Weights of a small masked image model: batches of 512.
Rows from block 5 of the encoder of a small masked image model, named by matrix and row number. Rows with one number within an expert belong to one neuron, the router's apart. Each number is 200 + 40 x the weight over its row's rms, rounded and kept within 0 to 999. All counts start at 0.
After each expert's rows are labels from the 100 images, of 14848, where the router gives the expert most weight on average: "strongest on" is what is common among them. Only what is clearly more common there than usual is listed. The data: Sentinel-2 satellite tiles (TerraMesh). In brackets: how many of the 100.
# router: slot weights (encoder.blocks.5.mlp.router.weight, 32x160), inputs 0-39
# up: expert up (encoder.blocks.5.mlp.up, 16x160x160), inputs 0-39
# down: expert down (encoder.blocks.5.mlp.down, 16x160x160, transposed), outputs 0-39

# expert 1
router.2,156,219,272,93,205,150,102,215,205,250,229,162,149,202,193,226,154,267,239,194,214,267,247,216,254,202,220,78,216,228,179,201,255,145,212,178,190,147,191,213
router.3,172,219,274,92,209,146,112,226,201,242,240,167,142,196,194,250,161,251,232,198,212,276,239,210,217,212,223,88,229,245,195,216,265,145,215,184,203,146,181,218
up.10,215,219,241,260,200,128,200,200,201,200,158,200,200,200,200,329,161,217,200,200,261,208,259,218,200,256,217,200,200,200,122,200,200,200,200,200,200,200,183,200
down.10,269,200,200,200,200,200,200,200,200,200,200,119,247,149,200,200,254,354,204,278,241,130,200,200,200,200,200,200,200,200,104,200,200,269,200,200,275,200,200,200
up.11,200,200,200,200,200,200,200,155,200,200,183,200,200,200,200,200,200,153,200,200,265,183,276,200,200,258,200,200,205,122,200,200,200,185,194,200,80,200,200,246
down.11,250,200,200,200,200,200,164,200,200,200,200,200,249,193,233,200,151,265,200,200,200,200,196,200,200,255,223,200,200,200,200,200,148,200,200,264,200,200,200,200
up.12,200,212,200,200,200,200,283,131,200,200,258,200,200,200,200,200,200,200,200,178,341,363,200,200,200,200,200,200,292,200,200,228,200,200,251,200,179,200,200,200
down.12,200,28,193,299,193,288,151,200,200,168,167,324,200,200,210,200,163,200,200,200,200,214,200,194,200,200,185,200,200,200,200,105,200,160,186,200,276,200,259,245
up.13,179,200,200,200,304,69,200,200,200,200,202,200,200,200,200,200,200,295,200,236,200,200,262,162,200,200,200,264,300,200,200,200,80,189,200,308,200,200,200,286
down.13,200,141,200,200,200,225,200,200,200,240,200,344,200,200,200,200,249,200,200,200,200,200,200,138,200,200,200,200,200,200,200,324,200,347,200,200,75,200,200,174
up.14,129,219,200,95,258,193,200,200,200,200,200,199,135,200,44,200,200,200,200,200,200,200,285,200,200,200,200,249,200,200,200,200,238,192,191,200,247,99,200,200
down.14,200,200,200,253,221,143,200,200,200,244,200,200,200,200,98,76,220,200,200,224,200,200,200,200,169,224,200,188,200,200,200,200,200,200,209,200,200,200,200,200
up.15,200,200,200,200,200,200,291,200,191,200,200,200,200,265,200,200,305,200,200,200,200,200,259,200,203,200,200,200,200,200,223,342,200,200,200,195,279,257,200,200
down.15,200,200,298,153,200,200,200,182,200,200,200,200,200,200,200,200,200,200,206,200,173,228,200,306,200,208,200,200,200,200,200,200,200,200,108,200,200,200,261,200
up.16,200,200,200,200,297,200,242,200,200,200,200,200,200,0,200,165,92,305,200,200,200,200,200,282,200,449,200,254,104,200,279,200,200,200,200,200,232,200,200,200
down.16,200,200,200,200,348,352,200,226,243,200,200,187,200,200,200,200,200,200,200,174,200,200,200,112,200,200,196,200,200,189,200,297,158,200,185,237,323,200,259,200
up.17,200,200,344,200,219,200,200,200,224,200,221,159,200,200,200,237,200,200,232,200,200,200,200,200,224,200,209,128,200,200,200,200,200,200,200,200,200,285,200,200
down.17,200,200,200,240,200,200,200,200,167,200,207,200,200,262,226,134,200,200,200,200,200,200,200,200,42,200,200,200,200,200,200,200,77,241,186,200,158,200,200,200
strongest on: main land cover: trees (54)

# expert 0
router.0,182,203,262,64,212,158,129,218,219,250,221,180,153,208,196,218,175,250,246,202,215,275,226,204,230,185,206,112,214,235,174,184,268,137,225,194,189,148,188,203
router.1,170,208,243,88,226,165,117,212,208,255,227,163,141,218,192,226,163,267,227,193,210,253,221,209,221,203,216,89,212,236,186,192,242,139,199,191,201,157,175,188
up.10,200,182,30,200,200,200,206,200,200,251,200,200,200,200,200,200,200,173,183,200,200,200,302,200,200,200,216,126,7,200,200,200,200,200,135,180,188,200,200,200
down.10,150,200,200,244,236,200,149,200,200,218,247,275,200,179,200,200,200,200,225,200,232,268,143,306,200,200,200,200,200,200,200,200,200,200,217,200,82,200,149,200
up.11,200,200,151,200,200,258,200,200,200,200,200,200,200,200,200,200,200,200,200,200,200,166,165,200,200,200,200,210,224,200,377,137,120,200,212,200,200,200,222,200
down.11,200,200,183,200,44,200,200,200,200,149,200,200,274,200,200,200,221,200,200,195,200,250,200,305,122,200,189,216,200,200,93,200,200,200,96,200,200,260,200,200
up.12,200,237,200,200,200,331,245,200,200,151,200,181,200,200,266,378,236,200,200,200,200,200,243,200,200,200,228,252,200,200,200,71,200,200,242,200,208,200,200,195
down.12,200,48,165,200,200,94,157,200,200,200,200,73,200,212,200,200,200,200,200,200,200,190,292,200,200,200,200,180,200,200,217,210,200,280,200,249,200,152,200,225
up.13,222,200,225,200,252,219,200,200,200,200,200,200,302,114,253,200,200,200,200,200,200,195,79,200,200,33,186,200,200,200,255,141,200,200,104,200,200,0,194,200
down.13,122,200,148,200,200,200,219,46,200,200,200,200,200,200,355,129,200,200,200,200,200,200,200,241,195,343,200,218,347,221,200,200,200,190,158,200,200,197,200,200
up.14,200,200,184,200,200,200,200,200,200,200,260,200,220,200,200,200,200,200,245,200,385,200,204,200,57,337,200,101,200,200,200,200,200,74,168,200,200,200,176,264
down.14,148,200,200,200,200,200,200,167,200,200,200,200,200,200,200,200,75,200,211,330,200,200,200,200,200,131,200,200,200,200,200,200,235,123,200,225,115,251,212,200
up.15,167,200,108,188,200,200,200,200,200,283,176,200,138,200,154,309,156,55,200,200,200,200,241,200,229,200,200,340,176,200,276,200,200,135,200,200,200,200,282,200
down.15,200,200,200,200,200,274,200,234,200,200,200,200,200,200,200,200,200,200,200,302,200,237,200,169,183,200,200,200,200,200,160,200,294,200,200,200,200,200,200,291
up.16,200,228,200,200,66,141,200,215,200,223,200,190,200,200,200,200,200,200,200,200,200,200,200,234,200,200,200,171,232,242,200,200,160,142,200,200,155,200,200,200
down.16,200,200,165,200,173,371,200,200,216,200,200,200,200,200,200,96,200,200,200,114,200,200,200,199,200,200,291,200,200,200,200,200,200,215,70,200,254,222,200,200
up.17,200,200,224,200,200,135,200,194,157,180,294,212,215,200,200,200,200,200,200,200,200,200,221,93,222,200,199,272,200,193,200,200,86,200,193,200,177,223,155,200
down.17,200,243,180,275,235,156,200,200,226,200,200,200,200,40,137,200,200,340,290,200,200,200,200,200,186,171,200,200,200,200,200,157,200,200,232,200,200,200,200,151
strongest on: main land cover: water (32)

# expert 6
router.12,187,250,222,110,204,191,115,233,200,255,224,206,144,176,175,200,185,266,227,185,183,248,249,221,247,182,216,98,159,219,158,246,273,128,211,199,169,142,164,170
router.13,179,239,231,91,189,193,122,246,181,252,228,207,172,173,213,219,176,267,227,173,191,222,232,203,251,180,213,111,181,218,157,223,250,134,206,196,180,146,155,173
up.10,179,200,200,97,200,200,320,231,200,252,200,200,200,200,200,200,200,228,200,284,113,200,265,192,119,200,218,200,250,200,200,200,200,200,200,200,200,200,200,200
down.10,200,208,200,200,200,204,200,226,126,153,200,200,200,200,197,200,200,200,295,200,156,201,271,200,200,200,184,216,208,200,200,200,287,200,200,185,357,184,200,49
up.11,243,200,200,174,377,200,200,200,200,200,200,200,302,200,200,200,200,200,63,200,200,188,200,200,200,200,200,200,200,200,200,200,200,200,150,200,200,200,200,200
down.11,200,200,156,221,140,200,200,139,200,200,124,164,200,216,327,200,225,200,200,13,200,200,248,200,200,161,243,200,200,188,200,200,144,200,192,234,200,200,200,255
up.12,200,200,200,236,247,193,202,203,200,200,200,200,200,161,200,200,200,179,200,200,200,200,200,313,270,362,200,200,200,200,200,296,200,200,200,200,200,200,261,200
down.12,200,200,162,285,200,200,200,200,200,71,199,200,200,219,200,200,200,224,200,200,200,200,200,200,200,200,200,200,200,347,200,297,200,114,200,153,162,200,200,181
up.13,131,200,200,200,135,200,200,234,155,200,200,200,200,200,200,200,200,200,74,273,209,102,200,200,200,200,228,200,199,200,196,200,119,278,200,205,200,200,200,200
down.13,200,200,200,164,200,181,200,224,200,200,200,200,200,200,161,200,300,200,333,200,235,220,200,200,96,200,200,200,200,200,126,200,200,200,200,200,225,200,200,200
up.14,200,200,241,200,88,285,177,171,200,375,200,200,197,200,189,188,204,180,200,200,86,200,127,200,200,223,200,200,200,236,180,200,95,200,200,263,166,200,200,200
down.14,200,303,200,189,200,200,200,200,200,169,200,167,244,206,220,200,96,212,200,216,200,200,200,200,200,135,200,200,200,200,200,200,225,259,200,200,125,200,200,200
up.15,200,200,200,200,41,200,200,0,170,236,200,200,351,200,200,200,200,200,200,231,200,154,200,200,200,200,200,145,101,200,200,202,200,200,200,209,200,200,78,200
down.15,188,200,200,200,157,200,155,200,304,200,229,200,200,200,200,200,187,157,213,200,200,200,200,200,200,200,200,178,206,200,200,200,200,200,200,200,200,234,200,200
up.16,200,200,141,200,200,200,200,190,200,347,204,200,147,200,200,200,200,173,207,200,265,200,200,222,200,200,345,200,211,200,216,200,200,200,200,100,200,239,200,200
down.16,200,220,200,151,200,200,200,200,200,129,200,233,200,200,200,200,264,200,200,200,260,200,200,200,200,200,200,200,200,190,136,200,200,200,158,200,200,200,362,313
up.17,200,200,200,206,200,213,212,145,173,206,200,200,200,200,200,50,200,279,200,200,59,168,200,188,200,200,250,210,198,200,200,200,200,135,200,200,191,200,200,198
down.17,200,200,200,200,201,213,140,200,200,200,200,175,200,200,200,169,200,200,200,198,236,200,200,200,200,200,200,92,200,198,200,200,200,206,200,202,200,225,200,258
strongest on: main land cover: trees (40)

# expert 14
router.28,256,252,157,164,170,273,200,230,267,153,169,191,155,261,274,210,243,187,237,201,201,131,178,213,195,213,230,232,155,173,208,123,198,249,253,228,167,201,169,167
router.29,278,228,152,172,156,256,220,228,248,165,160,173,191,266,284,220,233,209,168,213,185,155,147,227,140,214,227,248,135,184,237,168,191,272,221,220,167,186,162,160
up.10,238,232,201,256,198,195,216,129,274,222,217,130,314,237,202,212,187,180,219,193,194,190,180,187,200,216,215,180,206,190,231,296,270,82,239,201,179,181,178,133
down.10,140,197,158,195,125,206,203,199,202,232,195,180,134,144,195,153,164,194,179,206,131,243,216,158,206,173,181,119,273,199,200,69,189,241,200,293,195,212,244,219
up.11,249,206,89,135,196,236,241,206,202,259,177,194,146,245,194,254,215,213,194,246,179,237,189,173,215,210,219,216,179,180,199,207,189,211,229,255,190,198,167,48
down.11,173,104,269,225,177,199,181,245,205,153,215,234,199,155,123,96,178,92,287,183,171,200,271,210,194,201,164,143,218,188,205,232,209,217,134,183,201,205,246,318
up.12,200,194,200,269,200,317,186,200,200,200,200,198,200,200,201,137,200,200,194,197,200,200,150,200,199,136,200,201,200,200,200,200,200,249,200,178,200,227,200,200
down.12,200,200,172,319,200,200,161,175,231,200,197,200,200,157,211,200,200,200,200,137,311,200,193,200,200,282,200,200,200,200,306,219,200,197,200,171,200,200,170,200
up.13,200,15,200,200,200,200,270,299,200,200,200,284,200,200,200,200,152,200,142,200,200,200,200,200,200,153,282,200,234,200,202,200,200,209,200,152,200,189,200,200
down.13,236,161,202,200,234,200,145,200,200,216,200,373,200,200,200,200,200,199,200,200,200,200,200,200,200,200,200,81,207,200,200,200,200,200,226,200,215,237,215,360
up.14,201,202,199,341,186,118,202,206,231,109,164,198,217,210,201,186,211,210,170,205,227,210,45,91,207,165,200,153,204,193,150,242,194,197,164,212,194,207,170,199
down.14,249,202,200,157,181,203,191,213,204,226,146,210,167,200,212,175,191,200,264,124,197,209,374,200,209,221,199,202,200,162,208,175,267,288,206,198,199,207,142,208
up.15,182,265,233,224,201,218,207,200,192,249,200,222,198,181,200,244,200,217,112,200,99,196,205,198,194,196,217,208,200,213,187,162,201,220,186,155,201,199,162,207
down.15,200,200,255,205,107,200,215,200,222,200,426,135,200,200,200,202,242,203,200,181,139,201,244,198,198,221,201,196,200,209,262,265,166,0,202,200,200,197,202,201
up.16,270,262,192,183,198,211,203,209,245,162,198,209,195,229,213,277,209,204,212,192,201,250,196,172,203,169,249,155,209,176,170,233,211,207,230,209,194,117,67,178
down.16,107,198,192,221,193,207,90,210,142,201,169,254,284,189,164,54,195,138,187,242,190,139,287,172,201,126,96,169,207,158,201,227,222,211,117,233,200,234,214,199
up.17,199,154,200,186,196,175,145,186,150,235,227,163,190,190,213,158,184,190,190,221,268,228,290,199,180,257,200,236,235,209,238,235,195,136,188,193,207,199,239,220
down.17,200,197,224,265,201,224,213,191,250,198,182,259,183,202,174,207,194,189,186,183,200,191,97,177,190,213,125,165,198,202,175,175,191,293,251,200,200,183,199,140
strongest on: main land cover: water (53); snow or ice (42); main land cover: snow or ice (37)

# expert 5
router.10,174,201,241,52,203,133,103,235,219,204,210,145,137,192,172,213,144,231,221,234,223,311,218,229,204,220,215,139,240,189,249,186,267,210,255,173,200,164,196,227
router.11,169,195,237,56,197,133,108,236,227,192,239,136,147,187,179,225,150,225,207,245,233,304,225,227,199,220,227,131,241,198,236,173,270,207,258,168,185,174,205,230
up.10,203,193,200,200,308,206,200,219,200,200,200,200,200,342,172,200,149,233,200,200,278,200,206,200,215,200,200,200,200,200,200,145,200,169,200,200,200,314,192,200
down.10,88,200,200,249,269,200,200,200,303,162,200,200,200,200,200,200,282,200,200,94,200,161,200,200,200,359,200,200,221,147,200,200,200,215,200,200,200,208,200,200
up.11,200,200,220,200,200,389,200,200,200,200,200,200,200,200,227,227,178,200,137,200,200,143,200,200,200,200,200,200,200,244,280,225,200,200,200,235,172,200,164,200
down.11,200,200,200,200,200,200,200,200,240,386,200,200,200,200,200,201,200,196,218,256,200,248,266,200,143,320,171,253,201,210,200,200,200,200,200,200,200,200,246,200
up.12,200,200,200,150,200,200,200,200,200,202,223,200,200,200,245,346,200,200,308,200,219,229,172,200,200,200,200,160,200,227,208,165,200,205,100,200,200,71,202,200
down.12,200,195,200,200,200,241,275,200,334,0,200,244,200,200,190,121,200,200,153,144,200,200,200,200,200,128,200,200,200,104,200,200,240,265,200,272,200,200,200,200
up.13,191,200,225,175,107,200,200,274,241,206,201,200,200,202,200,185,200,193,167,200,210,192,197,200,200,198,200,195,197,197,227,200,200,306,200,221,200,190,200,200
down.13,286,200,200,168,284,284,200,200,200,226,200,200,187,200,200,200,150,200,200,200,200,253,200,188,200,92,297,198,200,193,198,281,200,140,200,200,200,302,167,200
up.14,200,200,199,155,200,200,101,200,200,200,131,200,171,167,115,200,214,200,200,200,163,200,120,200,287,200,200,158,200,200,119,200,151,257,131,200,163,203,200,200
down.14,200,200,200,200,200,200,286,200,200,200,194,206,200,200,216,200,197,200,200,200,245,18,202,330,300,200,200,181,200,216,200,177,200,128,163,152,220,200,200,200
up.15,200,197,213,200,224,79,200,200,208,200,177,145,187,201,184,216,134,147,200,200,205,176,199,200,209,200,122,199,262,195,333,199,200,284,222,200,200,200,200,188
down.15,200,245,200,185,133,304,200,200,126,158,202,279,192,246,200,76,213,200,200,200,200,200,200,193,200,131,201,139,94,203,157,175,200,201,200,212,200,200,200,124
up.16,200,239,200,200,217,200,200,200,200,193,200,203,200,352,200,189,200,118,200,200,200,238,200,150,200,200,200,201,200,200,200,138,200,198,200,200,247,200,250,200
down.16,200,200,210,182,232,200,288,190,200,200,51,280,200,200,200,79,200,200,200,270,200,293,200,281,320,200,200,200,200,200,200,200,200,71,200,200,63,200,200,200
up.17,200,200,200,202,182,200,200,161,200,200,199,200,200,200,176,211,179,200,200,200,44,199,200,200,200,200,200,164,79,223,200,200,200,200,201,200,200,174,172,165
down.17,208,200,200,185,200,184,199,215,200,200,200,200,211,212,200,198,140,50,200,281,178,207,200,200,200,200,200,205,200,200,200,199,199,180,200,200,147,200,118,200
strongest on: main land cover: water (43)

# expert 7
router.14,181,197,256,92,226,158,109,231,212,256,224,162,120,202,208,240,172,248,234,202,199,258,217,226,247,206,217,84,201,245,207,208,278,144,231,191,181,146,176,203
router.15,181,195,247,99,198,159,106,228,215,226,231,147,126,196,207,247,184,254,222,218,206,254,220,219,246,212,244,73,207,212,195,182,264,147,228,188,190,139,188,200
up.10,180,200,172,153,238,200,204,201,200,251,200,200,259,200,177,200,200,200,200,200,200,119,200,200,200,200,200,146,200,200,183,200,200,200,100,186,250,200,200,200
down.10,200,200,200,135,166,200,200,200,337,200,200,200,200,224,216,200,200,200,200,167,200,266,200,200,200,200,95,180,172,166,200,200,200,200,227,229,121,147,113,249
up.11,200,200,200,136,200,191,200,200,200,200,200,200,200,200,225,200,200,200,106,222,200,200,281,148,34,200,200,158,200,0,200,117,190,200,214,200,200,189,200,161
down.11,200,200,290,310,219,200,200,181,195,200,240,271,200,200,200,200,200,111,200,154,200,216,199,200,200,200,211,200,229,200,200,200,200,200,125,200,200,200,200,200
up.12,102,200,188,200,200,200,200,245,200,200,242,246,200,200,200,200,200,200,200,200,200,91,156,200,200,200,200,200,200,71,260,200,200,155,200,182,200,278,200,200
down.12,159,119,200,200,200,200,101,200,200,150,200,200,200,243,104,133,200,119,268,200,200,200,200,200,151,200,200,134,67,200,200,143,199,200,206,200,200,200,200,200
up.13,200,200,261,200,200,200,200,179,200,215,200,146,200,200,186,200,200,200,141,200,200,234,200,218,249,200,200,200,200,180,200,200,200,220,200,200,200,270,200,170
down.13,339,139,241,200,187,200,200,200,200,200,200,200,219,257,200,153,200,200,200,200,200,252,200,200,200,200,200,220,200,200,200,200,200,0,200,200,200,200,200,200
up.14,200,200,322,200,200,24,200,200,200,224,200,200,176,200,111,229,134,200,176,200,244,211,284,200,236,200,196,200,200,154,200,200,167,197,292,155,200,200,200,200
down.14,200,200,158,200,342,352,200,200,125,200,200,239,200,289,200,147,241,200,200,196,200,326,200,200,275,127,200,232,200,303,141,200,201,200,200,200,200,234,208,200
up.15,200,200,200,200,208,200,172,200,195,200,200,200,154,200,200,200,200,143,200,238,151,200,200,200,200,200,200,200,239,200,200,200,180,234,200,200,200,200,213,200
down.15,200,200,299,41,200,153,200,200,200,200,154,200,285,242,200,200,200,200,200,200,218,193,200,200,69,200,272,200,200,200,200,200,200,200,200,200,200,200,101,171
up.16,200,200,242,200,221,200,200,200,200,200,170,200,200,200,200,211,200,200,200,200,200,200,267,200,200,200,200,273,55,96,200,200,222,200,200,198,200,405,200,200
down.16,200,202,200,200,257,200,198,200,207,215,196,200,200,200,128,192,168,200,200,200,200,200,200,288,200,200,191,200,46,200,200,132,200,200,122,200,200,163,200,200
up.17,200,200,200,200,208,200,239,200,63,45,136,200,200,200,200,139,200,172,200,160,200,159,165,200,205,200,200,200,200,171,200,200,333,200,200,200,200,282,200,200
down.17,200,343,217,200,207,276,118,143,372,208,200,200,162,170,192,194,213,200,200,210,200,200,200,200,200,200,200,200,200,326,200,281,248,262,74,200,259,164,200,173
strongest on: main land cover: trees (55)

# expert 12
router.24,211,221,230,85,210,157,104,223,204,274,196,183,135,226,184,206,179,263,248,185,206,256,231,191,238,194,205,124,181,236,181,198,256,116,221,180,185,156,167,209
router.25,203,221,250,92,212,155,110,216,213,252,208,196,151,238,198,227,185,284,246,191,207,255,226,189,237,176,205,112,181,244,174,191,244,114,212,184,180,157,149,198
up.10,200,192,111,200,200,182,200,76,200,195,200,200,54,252,200,231,200,292,200,200,200,200,246,200,200,200,200,200,185,173,196,200,200,205,200,224,200,186,271,112
down.10,200,200,200,130,200,200,200,200,200,200,200,200,200,200,200,200,385,200,200,200,200,200,220,200,200,200,200,200,200,200,200,200,200,200,200,245,200,214,200,200
up.11,171,200,187,200,200,198,150,200,291,200,287,200,309,200,200,258,122,200,240,200,200,200,200,47,277,284,200,125,140,200,200,200,270,206,200,200,200,200,135,200
down.11,204,200,200,200,200,200,200,142,306,200,200,200,308,189,200,200,200,260,200,187,335,200,200,200,200,200,200,200,200,200,200,200,200,200,139,200,200,231,200,200
up.12,200,200,200,200,200,200,194,124,200,78,200,266,200,200,220,182,200,200,200,196,200,380,203,200,200,326,223,79,200,200,92,200,218,200,223,219,200,200,200,200
down.12,200,200,200,200,191,200,200,200,200,200,200,200,200,200,200,200,200,200,200,273,110,87,200,143,293,219,200,200,176,200,140,200,200,142,139,200,98,200,169,200
up.13,253,200,236,140,200,200,200,193,200,200,200,239,200,284,200,200,118,184,166,200,200,231,142,246,253,262,298,200,200,135,200,200,200,200,200,200,200,200,200,197
down.13,200,200,200,200,166,299,200,200,200,200,128,200,200,200,209,200,116,200,200,158,354,200,200,179,200,200,165,200,200,257,200,113,200,194,200,200,200,177,91,200
up.14,200,200,200,200,200,200,169,200,300,212,200,200,220,142,168,117,223,200,200,200,200,200,200,200,262,200,200,200,200,200,36,189,200,200,200,200,200,200,200,200
down.14,200,139,226,155,200,157,200,200,200,200,200,223,200,200,200,158,244,200,200,218,200,113,200,110,200,200,272,200,133,200,200,200,200,200,200,200,200,244,200,200
up.15,200,200,200,200,142,200,200,200,200,214,222,200,366,213,226,99,200,200,341,200,200,200,200,321,154,200,143,200,293,200,200,200,200,200,200,200,200,193,200,279
down.15,200,200,200,200,200,200,200,280,200,200,200,200,174,200,200,200,200,200,200,200,200,200,183,200,200,200,200,200,200,176,200,95,200,200,200,64,200,200,134,19
up.16,203,200,200,200,200,254,200,200,200,200,200,200,196,200,200,163,200,200,200,259,200,189,200,200,200,200,200,94,282,164,273,200,164,200,200,200,200,200,125,183
down.16,102,200,207,148,200,200,200,200,200,231,253,200,200,229,200,200,200,200,244,200,214,200,200,200,200,200,200,200,200,200,200,200,200,200,200,200,249,200,177,200
up.17,200,200,200,200,200,200,200,200,255,107,253,200,200,99,200,236,200,207,194,200,200,200,218,200,274,200,200,200,164,200,200,200,200,200,333,200,200,212,200,178
down.17,310,200,200,140,200,200,276,138,192,200,200,305,200,250,227,290,200,118,274,200,212,200,279,318,200,246,200,200,200,124,200,200,200,200,200,200,200,200,194,286
strongest on: main land cover: water (29)

# expert 10
router.20,215,252,208,97,190,215,153,227,183,285,200,236,157,163,180,193,203,245,201,177,154,228,236,229,251,182,227,127,144,243,148,236,267,100,232,190,184,142,186,165
router.21,220,238,213,97,185,200,140,228,185,282,197,246,155,186,175,180,194,244,213,171,144,239,231,223,247,183,226,106,151,246,142,225,254,88,229,181,179,128,175,182
up.10,213,208,267,133,205,219,200,200,200,200,200,208,293,200,201,176,188,179,200,160,200,281,273,214,168,191,200,199,200,213,211,230,217,384,200,200,207,101,200,205
down.10,200,226,200,279,200,322,175,210,193,200,223,200,200,200,200,200,200,200,251,200,200,177,162,200,200,200,200,199,163,200,191,180,200,132,231,224,200,200,306,152
up.11,200,200,200,200,200,173,147,152,200,201,200,200,200,200,200,200,200,219,200,200,200,200,200,200,200,200,200,200,204,200,200,200,200,205,200,200,279,200,200,200
down.11,136,50,200,200,200,200,146,296,200,200,217,200,200,200,200,213,275,200,175,200,200,200,251,200,162,168,200,200,200,200,220,283,200,118,165,220,200,200,200,200
up.12,200,200,200,200,200,200,200,200,133,71,196,200,200,210,200,200,187,200,200,200,200,168,200,145,182,200,300,200,200,200,200,200,240,200,225,200,105,200,200,200
down.12,200,200,179,200,198,193,200,189,185,176,200,251,244,200,200,200,200,441,200,200,200,193,299,200,200,200,200,200,199,200,200,162,200,192,195,200,242,200,200,200
up.13,200,200,210,206,200,200,200,210,225,200,197,200,200,151,17,198,206,194,200,200,146,199,200,200,201,200,200,192,142,201,200,200,177,196,200,202,246,201,200,200
down.13,179,71,200,154,200,201,190,242,196,201,197,201,194,221,209,174,140,197,200,133,200,253,200,198,292,191,246,220,200,201,256,187,200,53,200,200,200,208,207,201
up.14,261,200,200,200,215,200,200,251,200,200,200,200,200,200,200,223,107,296,169,200,200,200,200,219,131,200,200,200,200,200,200,153,200,200,200,200,200,204,200,200
down.14,200,200,200,200,200,200,225,200,200,251,200,200,200,200,118,200,275,200,200,200,276,200,235,162,200,100,200,200,187,239,200,200,200,200,200,218,200,135,200,200
up.15,200,249,171,200,200,200,200,262,200,216,200,200,290,200,200,79,200,140,200,200,200,200,209,200,200,211,200,198,200,203,200,200,200,54,200,200,200,148,209,200
down.15,200,200,127,220,248,225,54,200,159,200,200,200,200,200,206,201,278,219,200,155,242,191,200,152,200,103,200,200,200,200,338,200,200,294,200,200,200,200,200,200
up.16,200,259,219,200,200,254,200,164,200,200,200,200,200,200,200,200,211,200,128,200,200,80,298,200,200,247,200,201,284,150,200,200,200,200,200,63,200,200,200,313
down.16,200,194,91,200,200,200,200,167,200,243,200,200,200,303,200,178,200,110,200,177,200,128,200,200,200,200,200,200,200,200,116,146,200,283,200,220,234,200,200,200
up.17,283,232,186,273,200,210,127,302,200,154,186,200,200,283,198,160,158,200,296,200,200,200,77,200,200,366,200,200,200,200,94,200,7,189,201,200,200,213,200,200
down.17,100,257,200,200,240,200,174,114,200,200,260,175,200,181,250,200,209,200,78,200,200,200,344,200,200,56,200,197,115,200,200,200,200,280,200,200,200,200,200,200
strongest on: main land cover: rangeland (47)